From a checkpoint of a small image classifier.
Model: arch convnext_v2, norm rmsnorm, num experts 16, depths [3, 6, 3], widths [80, 160, 320].
Training: 7300 steps, batches of 128.
Data: trained on photos of plants, animals and fungi (iNaturalist), 155796 training examples, 6.0 epochs.
Rows from block 9 of a small image classifier, named by matrix and row number. Rows with one number within an expert belong to one neuron, the router's apart. Each number is 128 + 24 x the weight over its row's rms, rounded and kept within 0 to 255. All counts start at 0. After the name is the row's rms in percent of the matrix's.
After each expert's rows are labels from the 100 images, of 14976, where the router gives the expert most weight on average: "strongest on" is what is common among them. Only what is clearly more common there than usual is listed. The data: photos of plants, animals and fungi (iNaturalist).
# router: router (model.blocks.9.mlp.router.weight, 16x320, trained with AdamW), inputs 80-159
# gate: expert gate (model.blocks.9.mlp.gate, 16x80x320), inputs 80-159
# up: expert up (model.blocks.9.mlp.up, 16x80x320), inputs 80-159
# down: expert down (model.blocks.9.mlp.down, 16x320x80, transposed), outputs 80-159

# expert 2
router.2 098 [134 107 146 111 166 147 166  81 121 150 157 121 103 124 151 142 144 102 137 155 154 126 120 139  83 101 145 120 143 130 109 110  79 149 141 148 106 134 116  91 104 158 111  93 120 129 131 170 121 146  96 148 121 138 119 173 107 113 135 151 136  81 130 123 152 152  97 100 125 131 159 150 127 110 132 150 134  95 131 160]
gate.6 106 [122 122 117 130 119 125 161 111 167 115 158  99 114 139 100 113 154 130 106 143  98  82 131 139 131 119 158 119 147 147 116 175 150 139 121 118 135  74  91 127 152  77 160  85 132  92 156 118 151 135  98 126 154 139 135 141 125 128 144 140  99  98 156 133 136 112 105 124 151 121 126 138 132 181 115 129 141 125 155 137]
up.6 109 [129 129 165 154  85 116 125 113 118 109 133 141  84 117 117 123  91 142 122  89  84 156 101 118 127 115 197 112 134 109 177 164 144 158 165 125  81 124  85 145 134  97 130  66 118  95 140  97 128 145 153 123 162 128  92 100 122 146 157 183 148 125 149 130  91 162 113 102 160 155 138 105 143 159 107  95 142 133 129 161]
down.6 104 [ 90 132 140 113 108 147 140 118 125  74 170 157 111 132  83 111 146 172  77 109 132 112 147 146 129 132  85 117 150 130 175 125 141 137 117 117 110 100 147 104 153 137  95 171 115 120 124  98 168 117 122 102 131 114 116  92 128 111 118 149 129 135 114 122 159 122 125 110 124 163 115 120 175 151  97 164 140 122 126 110]
gate.7 102 [166 106 120 153  76 153 109 133  91 106 156 139 119 171 164 132 155 116 159 130 110 142 138 139 130 170  94 128 125 149 151 151 104 152 136 130 161 108  95 171 121 216 127 136 114 141 111 173 139 195 122 133 103 152 197 124 128 126 163 132 143 146 131 127 139 123 116 135 127 148 118 124 135  94 121 148 106 105 139 130]
up.7 098 [124 162 140 110 157 108 106 144 169 138 127  96 137 117 146 129  87 145  99 139 126 147 105 146 109 106 144 115  95 118 132 132 170 137 139 134 142 140 144 109 121  61 105 137 152 132 152  92  93 121 124 122 122 161  86 142 122 162  54 150  92 156 149 133  67 133 163 105 153 132 124 123 115 153 150  77 142 142 111 151]
down.7 099 [148 117 154 109 131 139 138 127 121 150 176 154 119 155 139 101 137 118 160 145  91 127 156 131 160 131 114 110 161 167 144 124 159 159  96 144 164 157 137 109 112  92 110 130 139 115 142 160 121 138 140 106 162 104  62 129 125  84  65  93 147 168 107 136 126 139 123 127 102 122 130 110 108 160 119 140 111  71 149  83]
gate.8 104 [118 130 124 152 150 120 164 105 100 122  95 152 137 138 176  95 130 121 137 149 104 179 145 112 131 149 154  76 157 116 140 118 124 109 142 118 138 114  67 134 131 171 119 117 155 143 138 123 124 156 141  99 129 133 113 105 103 165 177 125 112  99 138 112 137 113 115 110 116 143  92 106 101 118 106 136 121 141 124 156]
up.8 105 [152 126 101 118  71 165 117 167 113 122 169 108 130 117  85 169 135  99 104  99 132 154 126 144 107 126 102 177 122 148 149 135 161 122 106 112 126 153 178 132 169 127 124 159 134 145 126 106 126 125 111 188 150 114 139 146 153 110 133 101  96 132 152 123 123 148 103 133 129 143 166 162 126 145 127 111 144 137 140 117]
down.8 101 [155 137 123 102 128 105 138 158 128 106 174  88 143 108 127 124 174 132 115 135 152 145 160 129 136 115 141 138 121 101 132 135 184 124 175  95 139  80 134 142 121 120 162 108 117 144 135 149 124 151 134  98 156 111 144 106 106 148 137 115 139 122 137 133 145 132 150 114 141  92 125  98  93 104 157 120 106 166 128 116]
strongest on: class Aves; phylum Chordata

# expert 8
router.8 100 [118 154 119 154 126 132 156  80 115 158 156 144 101 157 147 153 118 120 120 148 144 130 130 141 184 114 160 133 151 115 185 156 121 118 148 106 145 140 145 118 114 122 154 148 126 145 100 145 103 125 128 119 143 148 184 142 144 125 143  90 130 100 128 164 144 135 130 153 134 125 132 113 102 147 118 166 134 124 166 121]
gate.0 104 [151 152 134 137 122 127 135 138 108 156  89 149 145 154  99 127 120  71 136 128 108 154 114 113 127 160 136 145 143 100 104 130 130 161 103 142 137  87 194 143 135 122 110 139 122 142 135 125  74 138  92  98 142 140 104 123 158 117 136 101 148 171 138 131 139 116 107 113 117 155 148 108 120  85 110 136  95 109 105 115]
up.0 099 [160 145 135 162 121 118 132 152 107 121 101 130 129 166 112 148 130 104 109 135  72 110 122  86 112 161 189 130 127 128  99 136 123 106  84 131 120 101 176 106 151 118 144 135 139 130 106 107 116 125  97 117 117 148 131 157 131 135 120 106 108 164 116 135 122 113 115 161 126 168 116  94 132 118 102 130 119 133 115 134]
down.0 100 [ 85 134 145 125  85 138 105 142 140 135 115 174 118 136 141 156 132 139 203 172 109 133 113 146 157 149 132  89 107 150 127 131 128 136 117 106 112 131 119 113 172 139  75 164  82 150 148 144 122 120 123 136 165 133 126 137 109  81  73 111 148 121 146 102 141 160 117 114 178 101 150 163  97 119 125 118 113 119 120 108]
gate.1 106 [151 124 103 142 104 134  95  99 104 102 118 129  94 142  94 127 175 109  93 104 130 152 135 105 102 127 106 144 168 125 115 138  91 158 122 149 126 142 117 112 142  75 110 119 126 143 153 106 136 111 133 147  98 133 152 152 125 105 145 114 117 123 106 103 130 132 118 147 116 138 141 153 124 100 115 157 123 148 172 135]
up.1 105 [107 160 104 108 124 118 130 141 134 142 142 103 123 118  90 114 169  91  93 101 103 183 125 161  95 112 125 102 149 104  90 112 105  72 162 164 117  96 160 115 138 128 128 121 123 132 155 111  87 155 148 125  81 160 167 137 142 129 132 124 162 180 146 104 150 139 114 131 114 117 114 153 105 137 128 129 134 121 147 146]
down.1 104 [103 125 155 151 101 123 139 115 132  85 173  87  97 154 122 161  92 132  81 119 119 111 179 123 126  90 121 107 125 170 164 122 130  70 151 111 148 179 104 124 113 121 141 145 152 117 131  78 182 110 180  99 134 132  89 172 148 145  69 118 134 125 150 155  73 146 144 117 150 144 157 124 132 142 158 117 160 129 103 143]
gate.2 094 [ 97 158 123 122 162 125 146  96 166 107 102 168  72 109 148  95 143 132 173 158 119 127 107  92 109 142 109 110 150 131 109 114 151 143 107  90 103 130 174 117 135 156 124 200 113 143 145 148 147 162 129 145 157 147 100 156 118 139 137  74 106  79 167 121 141 147 129 112 117 118  84 118 101 125 123 126 151 126  87  98]
up.2 098 [115 147 109 141 181 134 175 132 127 106 100 131 122 112 112 139  99 124 132 125 123 155 109 128 108  90 107 107 151 123 124  81 137 144  84 103  68 118 134 108 109  99 163 175 119 131 137 159 136 164 124 140 154 113 144 159 128 102 127  98 114 118 136 142 132 121 138  61  91 155  94 160 105 123 142 101 152 151 107 136]
down.2 098 [142 114  98 107 180 134 106 123 146 152 160 152 144 117 131 117  86 119 107 116 150 103 158 133 134 137 133 192 121 162 128 104 176 133 102 103 142  93 117 133 108 105 145 141 143  90 137 131 119 140 103 126 125 115 157 120 132 104 174 118  94  79 110 125 139 129  90 113 130  79 124 162 122 133 123  87 168 114 132 102]
strongest on: order Passeriformes

# expert 14
router.14 100 [ 94 162 127 181 115  81 132 144 147  99 126 100 134 127 137 155 154 147 138 100  86 155  83 126 122 151 109 138 144 122 166 129 122 142 162 150 131 117 117 127 153 150 121 132 134  90 124 138 145 132 112 120 141  93 135 110 148 149 126 143 191 143 142  90 147  91 150 120 110 134  64 132 149 167 120 144 124 128 158 160]
gate.0 100 [116 149 138 174 186 114 113  86 138 139 128 146 145 130 110 144 173  82 153 182 103  92  90 132 146 167 152 131 127 131 191 135 102 192 135 126 117 101 179 120 130 165  99 112 137 157 109 163 167  88 156 103 116 168 170 107 165  97 145 128 120 143 114 114 150 131 151 151 175 172 121 127 172 110 157 130 148 122 118 105]
up.0 100 [144 130 155 139 139  67 123 111  89 139 135 192 131  98  85 131 107 131  71 122 146 166 102 118 156 117 120 145 133 112 140  80 107 134 136 140  96 101 160 118 146 109  62 105 124 139 102 126 158 109 132  75 112 135 130 118 148 133 123 128  61 113 143 107 202 138 133 114 127 161 149 111 128 103 146 132 106 138 133 109]
down.0 099 [130 128  81 128 150 146 118 151 123  89  95  95 160 143 147 139  77 145 163  64 145  97 124 135 121 103 132 132 168 136 134 120 121 113 115 142  84 127 148 151 142 129 130 152 124  94 143 118  79 103  93 148 138 103  75 172 109 151  95 133 146 147 139 164 145 131 161 145  92 159 143  53 121  98 138 141 110 149 159 129]
gate.1 097 [160 120  96 121 105 135 108 164 113 153 128 119 106 150 153  85 130 141  96 139 126 146 137 137 129 104 164 133 143 135 134 147 130 171 108 118 136 163 149 152  96 130 180 139  94 124  81 174  95 114 140 125 149  83  74 139 188 145  83 140 148 131 164 125 113 103 102 124 151  96 123 106 104 116 132 102 137 141 102 134]
up.1 096 [141 159 112 127 103 124 101 145 109 112 106 130 139 138 139 103 119 107 175 157 159 180 157 118 142 104 169 157 162 119 154 152 136 155 135 117 106 154 134  95 110 120 139 112  92 139 145 147 153 107 117 115 139 115 121 165 156 147 139 123 148 125 173 139 121 126  93 103 152 113 125 120 146 103 102 118 108  98  87 185]
down.1 099 [124 168 158  91 111 157 137 137 125 138 123  88 129 115 121 127 137 121 137  93 155  74 115 163 155 158 127 144 179 146 103 143 141 103 138 149 112 150 111 144 128 126 112 128  85 127 158 124  99 135  81 189 160 118  93 168 122 121 138 127  95 113 111 144 119 166 145 155 107 129  72 186 141 123 153 154 114 129  75 116]
gate.2 100 [133 162 137 126 120 117 126 196 119 162 102 120  99 141 129 120 155 145 136 155 159 177 109 171 101 127 134 136 142 125 122 149 111 164 121 154 169 105 129 109 139 153  69  92 147 119 138 100 170 131 128 109 142 186 132 117 116  97 134 152 115 117 149 119 140 129 149 174 153 102  96 158 144 127 147 124 110 129 139 108]
up.2 103 [ 82 124 159 126 138 154 183 162 128 154 115 167 189 156 180 145 175 135 178 133 125 153 125 142 100 117 165 116 126  96 174 141 102 169 122 178 123 153 109 140 160 136 127 162 109 132 110 120 128 154 143 142 139  87 147  85 139  68 142  82 141 115 143 120 112 152 160 130 168 107 131 133 102 138  93 156 106 173 129 121]
down.2 104 [102 127 129 114 124 132 128 122 117 130 163 129 158 146 101 116 153 133 104 153 104  83 139 134 113 112 117 130 140 131 113 130 115 116 113 167 134 118 167 124  89 145 119 117 156 147 127 138 107 127 142 127 159 113 153 135 137 115 131  98 135 128 115 124 135 164 128 146 150 111 200  71 116 103 106 163  87 118  94 124]
strongest on: phylum Arthropoda; class Insecta; order Lepidoptera

# expert 15
router.15 095 [128  98 115 121 145 160  88  75 145 115 129 154 170  95 118 131 128 165 135  98 112 154 117 116  81 154 132 146 103 102 140 133 111 146 162 115 139 164 129  77  98 132 176 121 106 110 142 169 129 125 116 159 109 154 135 117 111 138 104 150 100 112 174 111 126 160 126  92 118 122 100 123  78 156 145 153 182 122 143 117]
gate.0 098 [ 90 125  85 126 121  75 100 115 129 161 133 119 148 125  93 139 140 124  85 163 155 116 152 147 101 143 114 139 134 114 146 191  95  87 118  98  55 162 128 137 138 154 129 126 119 163 118 113 108 122 121 107 112 124 103 150 142 127 149 137 139 176 120 135 123 146 119  81 168 121 134 133 130  83 132 119 151 123 136 110]
up.0 096 [112 145 100 154 112 123 139 117 125 153 111  86 107 131 113 129 142 151 164 152 109 147 111 122 134 121  60 142 142 119 122 110  83 131 146 131 127 131 114 151 100  82 116 116  48 117 148  97 177 138 159 141 141  79 118 149 127 151 105 126 126 122 136 119  89 110 103 188 133 109 100 152 141 126 119 145 169 132 154 102]
down.0 099 [135 172 102 132 146 108 112 142 169 135 129 120 105  73 131 108 109 131 120 129 165 128  86 116 130 156 117 113 167 116 120 134 145 127 123 134  93 160 108 140 108 104  91 150 150  95 167 116 113 141 162 172 107 160 125  98 126 143 159  47 129 154 133 145 145 143 154 117 115 125 113 112 171 117 112 146 125 131 159 148]
gate.1 100 [135 106 127 129 113 149 107  75 113 124 109 143 163 140 145 150 120 123 124 131  64 106 122 106 144  86 130 115 115  95 105 123 127 171 126 141 156 123  64 134 144 170 115 112 148 112 143 155 137  95  99 164 113 145 111 142 125 112 103  99 132 110 123 103  83 142 142 113 117 127 134 147 103 120 132 178 132 105 121 141]
up.1 106 [103 159 124 127 105 167 131 120 140 137 148 106 100  99 123 133 118 147 172 130 176 146 136 150 166 121 122 141 128 164 142 145 107 194 112  97 116 111 182 120 116 125 180 125  68 157 194 117 137 152 137 124 133 182 135 144 123 133 105 161  80 140 156 118 110 137 120 135 160 122 143 122 131 147 140 125  94 113 110 109]
down.1 105 [116 120 120  99  99 148 113 108 142  93 140 134 168 131 133 159 103  91  95 124 155 143  86 114 176  88 156 115 138 113 155 117 163 166 115 150  99 104  97 146 110 136  67 117 148 159  88 132 153 166 132 138 162 121 143 103 102  99 102 113 150 173 127 130 132 127 105 125 130 138  68 109 150 119 143 125 106 144  91 148]
gate.2 097 [119 127 128 120 107 156 146 132 103 181 103 131 198 105 135 138  98 102 129  99 134 121 139 135 100 108 131 156 170 182 118 128 142 160 126 112 162 108 132 118 162 134 153 132 125 115 118 128 133 140  75 123  95 119 161 115 111 126 138 120 112  99 107 116 108 125 100 132 112  98 129 110 133 123 117 104 121  73 135 148]
up.2 096 [138 118 151 139  92  78 159 129 104 123 169 111 117 101 132 122 144 144 117 135 116  93 135 152 133 178 151 100 140  99 156 147 120 161 127  92 122 125 135 112 141  69 130 146 166 104 118 115 129 135 133 162 125 136 136 136  96 165 151 126  98 110 170 106 142 121 108 120 110 137 127 129  97 125 151 135 105 121 149 109]
down.2 094 [119 106 129 174 120 123 137 151 114 144 149 128  81 108 110 128 116 120 142 119 144 133 144 133 163 145 112 119 167 132 108 150 134 132 109  92 122 177 157 115 140 127 119 117 131 122 103 120 114 143 126 110 106 133  99 111 132 132  91  98 116 150 114 148 134 102 167 166 133 124 118 140 155 148  94 114 125 127 109 154]
strongest on: order Lepidoptera

# expert 3
router.3 095 [127 112 118 116 113 142  73 170 140 111 121 128 116 101 111 123 147 168 125 102 102 176 139 155 118 110 119 120 121 112 139 120 123 148 133 125 134 132  96 192 117 106 103 157  91 138 130 137 134  82 103 179 148  77 147 157 120 128 109  97  98 113  76 133 135 122 135 130 120 117 110 124  82 155 158 127 127 125 170 115]
gate.0 103 [113 143 124 137  95 172 131 133  74 134 146 106 123 137 136 118 127  85 102 119 136 166 129 148 169 103 141 165 141 123 167 126 129  97  98 142 145 133 148 155 126 119 125 164 203 122 104 181 124 142 119  80 131  98  83 177 140 155 119 105 117 119 106 146 123 126 142 114 136 155 122 110 115 133 104 116 130 146 115 120]
up.0 099 [129  92 192 128 139 169 112 123 159 154 146  95 140 112 113 118 152 116  90 104 112 111 135 130 102 126  67 136 134 142  90 124 144 129 143 121 143 162  83  72 129 109 135 105  90 115 110 147 131  71 114 144 142 142 109  79 110 122 113 126  48 109 102 101 127 125  73 170  77 185 108 128 119 108 143 107 152 130 116 127]
down.0 101 [139 154 140 134 130 108 129 133 155 132  96 172 119 170 109 111  82  88 155 133 155 146 127 122 137 168  89 137 128 126 143 115 119 131 137 112 131 104 121 125 147  86 171 112 126 132 118 132 146 155 173 138  86 100 157 176  88 100  88 109  87 141 115 137  97 144 133 113 171 107  95  89 167 115 126 151 115 129 126 153]
gate.1 099 [121 121 107 130 157 148 104 129  82 127 127 131 169 138 127 172 156 128 173 116 121 191 116 128  95 115  87 104 145 161 136 131 111 125 113 106 140  92 126  79 113 105 109 115 143 116  93 134 145 130  99 124 147 150 134 200 120 128 148 134 163 148 129 124  98 137 145 122 120 149 112 149 116 138 122 115 110 117 106 143]
up.1 102 [152 142 172 118  72 133 147  95 144 130 118 130 130 103 134 135 127 146 125 154 113  88 143 141 141 130 162 141 142 134 125 137 127  94 106 104 136 135 127 126 143 107  97 114 144 112 137 147 132 114 134 166 156 113 157 120 117 150 121 156 148 137 117 127 135 132 173  97 144 118 108 127 148 123 120  85 143 110 132 131]
down.1 101 [ 90 125 143 178 122 180  92 121 140 116 135 108 125 122 132 139  94 124  93 114 124 165 127 115 143 120 107 120 104 166 131 115  87 171 149  91 122 169 116 138 135 143 126 135 127 156 103  93 165 143 126 136 142 152 126 108 129 117 135 107  78 125 101 100  84  91 125 137 146 165 147 159 134 148 146  69 123  78 140 126]
gate.2 098 [154 126 132 131 112 157 152 145 113 147 139 152 175  82 148 136 139  99 165 111  86 138 125 110 143 170 161 136 133 151 114 133 158  75  97 128 155 106  94 142 143 147 144 128 115 113 103 145 143 164 184 102 156 139 146 105 156 109 141 113 118 135 136 139  82 102 132 145 144 129 149 133  56 143 158  95 130 160 152 153]
up.2 098 [134 119 124 111 132 120 126 150 144 109 152 139 136 134 146 124  90 141 102 139 173 101 178 104 109 120  56 112 143 120 134 136 117 139 120 146 109 133 163 126 127 151  82 132 107 143 174 114 124  84  86 128 143 107 135 145 121 135  80 121 146 100 127 105 116 142 136 177 130 165 110 114 174 118 102 122 108 154 135 122]
down.2 101 [148 130 159 102 128 122 153 131 110 118 136 113 165 136 115  99 161 139  95  93 149 115 140 116  66 124 112 147  87 135 117 131 108 119 114 115 189 133 107  98 152 109 107  95 111 113 131 166 146 144 140 127 132 106 141 154 142 108 138 101 117 145  82 143  74 143 156 136 146  93 113 128 113 119 155 138  47 104 114 127]
strongest on: kingdom Plantae; phylum Tracheophyta; class Magnoliopsida

# expert 12
router.12 094 [117 119 106 114 164 159 158  97 126 162 122 125 143 155 107 118 137 140 158 129 111 139  78  83 116 156 131 106 134 128 138 117 124 118 109  99 141 105 119 154 103 121 120 163  95 126  95 124 123  85 112 101 124 117 143 156  97 134 142 156 130 145 128 104 121 120 179 120 122 125  85 124 158 139 158 153 144 148 141 141]
gate.6 101 [134 139 112 124 145  73 155  99 150 126 180 118 160 145 147 115 141 133  98  91 164  93 138  89 126 130 152 146 154 180 138 137 108 108 137 128 133 148 174 115 143  72  82 136 114 150 124  94 164  63  91 124 150 135 120 162 127 130 119 119 171 123 116 120 141 109 161  89 114 153 145 145 145 108  96 143 123 154 132 136]
up.6 097 [125 138 145 119 144  94 167 106 132 144 136 127 147  85 134 124  98  82  70 121 179 120 165 115 120 103 119 105 146 162 126 149 138 170 140  94 146 148 163 158 137  74  98 127 118 175 138 127 132  99 165  91 161 163 108 115 143 128 132 144 126 132 101 133 144 118 161 104 110 137 110 149 163 106  77 112 116 162 140 109]
down.6 099 [151 144  78 116 151 145 119 146 118  63  88 113 122 138  93  98 177 122 127 115 135 150 173 112 121 165  96 100 145 141 124 126 115 108 130 176 141  86 162 106  90 159 156 131 113 142 131 119 164 154 149 145  87 140 133 155 175 104  87 117 152 153 154 130 115 146 138 111 161 121  98  93 147  98 157 102 167 148  92 161]
gate.7 107 [126 118 144 103 158 113 105 123 158 105 158 103 133 140 127 147 143 119 118 138 113 127 135 126 108 131 149 119 146 123  83 106 115 173 122 144 101 147  84 118 136  68 125 158 145 171 148  80 176 154 130 121 165 118 125 128 113 152 130 126 140  90 134 169 108 159 163  47 147 157 152 123  95 125 137 145 132  86 147 145]
up.7 108 [144 124 126 130 100 126 155 178 113 137 118 166 139 145 148 133 108 124 160 102 131 146 118 142 131 130 134 119 116 141 151 160 145 110 119 134 166 141 158 122 119 165 135 112 111  74 133 150  88 125 124 161 110 135 128 135 141 115  91 140  97 165 133  94 138 123 100 201  97 123 104 139 165 113 142 115 118 166 103  99]
down.7 101 [129 120 160 132 158 122 138 129  84 139 116 142 172  82  87 157 107 138 138 198 123 118 123 124 152 125 163 133 178  96 119 137 159 133 112 106 151 124 125 149  93 104 109 104 126 109 132 133  60 132 137 141 150 111 132 133 123  77 107 115 127 126 131 165 146 150 116 100 120 134 147 112 115 138 154  96 124 116 144 117]
gate.8 098 [144 109 161 156 113 123 125 133 128 108 142 141 108  77  67 128  92 132 158 135 153 126 155 132 120 109 169 150 159 145  97 116 158 147 114  94 167 154 124 175 127  67 101 101 128 107 128 142 135 164 106 112 111 138 153 119 143 124 155 157 171 125 117  97 177 129 120 140 141 146 113 118 150 149 123 139 102 102 125 107]
up.8 096 [ 90 159 127 136 113 130 120 167 174 142 144 127 177 121 160 143 185 103 104 189 137 153 138 120 141  99 131 181 138 130 128 138 152  99  96 130 131 131 166 103 122 134 143 124 142 140  93 154 153 156 137 154 131 134 150 118 132 132 136 144 135 140 128 119  91 154  78 119 142 161 167 116 130 128 140 152 157 165 118 126]
down.8 096 [114 136 118 111 131  82 136 139 113 121 103 111 101 117 154 166 113 107 132 125 164 131 121 118 123 105 139  66 148 126 103 103 142 114 133 114 113 101 127 136  94 147 152  86 181 104 102 103 128 103 193  47  94 140 149 138 123 119 155 182 155 113 155 115 123 167 153  99 153 114 132 107 113 143 164 121 109 146 160 146]
strongest on: kingdom Plantae; phylum Tracheophyta; class Magnoliopsida

# expert 10
router.10 096 [156 112 135  92 128 123 127  71 137 103 127  87 137 126 144 113  94 125 141  86 112 173 123 129 108  98 112 136 164 103  96  98  99 173 137 145 103 122 103 146 163 117 117 124 110 132 139 134 125 142 110 160  91 163 129 129 100 130  74 153 117  81 116  93 109 152  74 127 120 103 122 147 148 139 148 176 129 123 106 125]
gate.6 100 [133 176 132 103 166  99 141  98 167 143 107 123 147 149 117 108  47 104 119 143  69 137 136 131 104 166 120 132 129 108  80 155 147 141 108 164 126 149 130  97 137 105 147  93 142 152 181 138 130 117 159 153 150  99 105 120 140 118  83 184 134 130 106 113  96 156 141 149 158 120 112 138 107 140 142 168 127 117 129 104]
up.6 098 [104  91 164 172 186 135 134 162 144 124 123 106 164 129 143 125  83 116 105  89 111  72 119 137 128 150 101 122 144 151 159 141 124 157 138 131 124 168 141 126 113  67 156 123 144  93 122 100 154 160 151 136 152  60 111 114 111 142 100 154  94 115 116 150 152  99 128 127 120 152 102 147 129 140 138 112 145 100 127 121]
down.6 099 [180 138 140  95 133 144 146 174 129 148 113 149 140  79 138 149  93 101  91 146 118 120 114 135 131 159 155 147 166 116 127 143 172  88 100 140 108  87 171 121 106 129 152  72 119 142 147 158 125 148 161 111 106 178 110 114 104 164 132 129 126 134 114 141 172 112 131 114 119 110 110 126 103 160 136 117 105 127 118 105]
gate.7 105 [139 131 142 154 149 124 150 129 144 106 118 119 110 128 136 111 142 135 140  86 113  65 151 113 121 145 158 134 133 176 131 104 121 108 133 115 155 143 191 110 112 123 109  95  88  97  92 117 122 120 115  94 105 145 134 135 135 138 100 147 141 171 173 128 130 146 100 167 139 107 161 114 131  83 129 162 113 109 132 131]
up.7 105 [145 123 105 142 129 118 148 140 154 113 134  89 116 144 146 137 133 103 112 111 129  63 161 130  79 155 147 124 113 147 136  61  75  92 125 114 110 109 173 132 113  74 109 101  88  99 133 138 130 131 129 115 123 163 113 143 110 140 110 148 118 145 141 127 138 145 117 151 133 110 150 119 127  93 125 151 131  89 147 134]
down.7 105 [137 101 146 142 146  79 107 133 119 157 114 144 114 112 122 130 141 103 117 175 113 116 112 146  45 121 118 110 159 128 120 118 182 144 138 143 140  93  92 138 161 149 152 132 166 135 156 110 101 123 138 149 139 137 110 114  82 140 115 140 139 100 115 124 158  93 137 126 116 133 138 198  94 184 107 127 108 112 131 123]
gate.8 102 [131 125 104 130 160 132 129 184 138 112 173 121 144 131 106 129 106 154  78 108 103 131 140 167 125 110 115  87 130 142 165 142 126 185 122 124 145 114 122 146  98 185  96 101 128 119 156 125 156 130 147 151 145 133 120 139 141 117 102 144 122 156 146 112 143 128 124 180 115 152 156  90 117 102 121  86 142 140 122 133]
up.8 102 [146 112 128 154  87 115 123 126  99 125 114 146 105 117 160 141 128 111 144 128 177 109  97 115 123 130 100 173 131 116 119 104 138  62 125 143 133 135 142 100 109 132 194 131 171 153 102 148 113  98 126 109 144 116 135 128 116 150 139  92 147  82  89 131  94 134 123  95 139  94 102 158 153 179 115 159 133 124 140 112]
down.8 099 [125  96 153 139 178  94 140 168 110  82 127 132 130 104 103 119 131 127 140 155  87 162 156 139 127 107 115 122 141 147 139 112 148 119 132 135 147  93 117 134  88 128 157  64 171 142 123 102  71 145 120 175  98 148  82 132 144 107 100 158 105 164 135 152 104 185 143  94 145  95 151 123 151 157 107 101 118  69 122 108]
strongest on: class Aves; phylum Chordata

# expert 11
router.11 125 [103 131 145  98 141 129 152 129 109 109  90 127 116 122 164 170 129 102 154 158 122 104 128 141 163 171 172 101 132 109 100 121 142  91 137  86  91 118 136 121 151 113 136 116 131 115 139 115 111  96 179 111 118 112 125 119 130 111 146 125 158 185 118 169 151 147 103 119 102 143 157 124 137 104  84 119 103 115 104 125]
gate.0 099 [106 144 175 110 106 107 134 108 169 116 126 119 129 128 135 121 122  99 157 142 142 112 162 103 159 138 158 118 140 122 138 133 124  99 139 153 123 149 180 144 133 145  97 144 114 141  84 139 128 107 153 164  93 167 149 115 149 127 118 111 147 110 184 123 141 133 151  89 148 121 115  93 133 116 141 114 102  91 149 150]
up.0 105 [138 105 138 173 109 162 129  84 115 156 123 149 140 149 124 113  99  99 138 102 111 124  85  74 117 148 134 144 152 115 125 123 140 180 163 124 177 102 158 121  69 133 108  88 131 110 154 116 130 110 171  97 143 102 127 113  95 116  96 139  90 132 111 102 121 132 153 188 120  98 138 127 188 116 124 129 119  96 147  75]
down.0 099 [136 167 117 159 108  98 139 101 118 133 148 108 119  97 102 130 177 109 141 127 115 142 151 135 137 112 124 152  78 127 133 117 173 112 151 162  96 139 153 101 103 100 120 138 114 139 157 103 100 119 151 122 119 112 129 147 106  96 136 141 109 151  96 144 144  59 126 158  62 148 160 204 185 120 122 124  64 162 120  72]
gate.1 102 [111 175 110 120 140  95 114 157 125 136 135 138 151 125 122 142 127 101 163 172 131 162 132 106 150 137 111 143 127 125 153 131  92 134 137 128  81 158 150 121 100 145  70 127 117 116 136  90 111 100 133 156 107  89 126 132 140 129  99 144 130 173 143  98 108 101 122 127  93 136 136  98  88 128 138 133 133 127  97 122]
up.1 104 [108 155  92 130 109  98 104 191 143 125 131 150 170  86 158 143 117 101 159 143 130 140 133 100 134 132 125 150 118 159 130 119  99 120 151 106 103 141 112 147  99 125  81 155 124 110 133 130  99 105 137 144  84  81 138 138 160 164  91  77 168 137 101 129 135 110 121 142 106 119 155 101  55 139 117 120 135 143 108 122]
down.1 093 [159 141 132 146 148 159 114 123 133 125 153 127 129 146 117 153 119 118 102 158 168 130 174 130 124 124 113 129 145 130 106 160 106 126 127 109 139 130 110 122 127 131 135 105 117 155 106 166 176 133 125 175 141 137 115 148  98 102 134 123  86 129  99 130 165  96 107 126 151 111 149 164 152 151 135 127 135 127 130 149]
gate.2 090 [132 193 170 146  92 160 127 106 116 107 148 123 175 117 133 159 120 125 103 123  81 138 110 146 130 112 113 149 117 157 122 117 138 142 127 120 118  97  95 111 172 164 104  95 117 162 148 124 136 135 131 143 103 127 121 117 108  93 131 122 102 123  74 130 138 125 104 126 127 101 126  87 204 115 142 111 133 152 140 123]
up.2 088 [136  79  79 122 155  98 147 154 100 119 149 157 121 111  77 126 113 105 119 107 153 147 129 115 154 138 157 124 136  78 126 128 122 104 134 164 120 150 210 146 117  51 126 142 138  94 120 112 113 156  87 108 112 108 139 168 143 164 113 120 141 113 172 141 124 113 148 142 117 147 127 140  89 155 114 135 139 123 125 147]
down.2 094 [147 136  66 158 108 121 129 135 100 105 137 103  75 137 124 118 120 131 132 114 115 160 175 115 161 118 134 125 120 149  93 138 124 121 112  98 168  88 125 115 153 119 104 140 131 128 163 104 124 120 118 111 148 140 100 103 102 101 133 115 124 110 118 171 156 111 115 125 124 127 124 138 146 114 172 104 159 126 159 155]
strongest on: class Aves; order Accipitriformes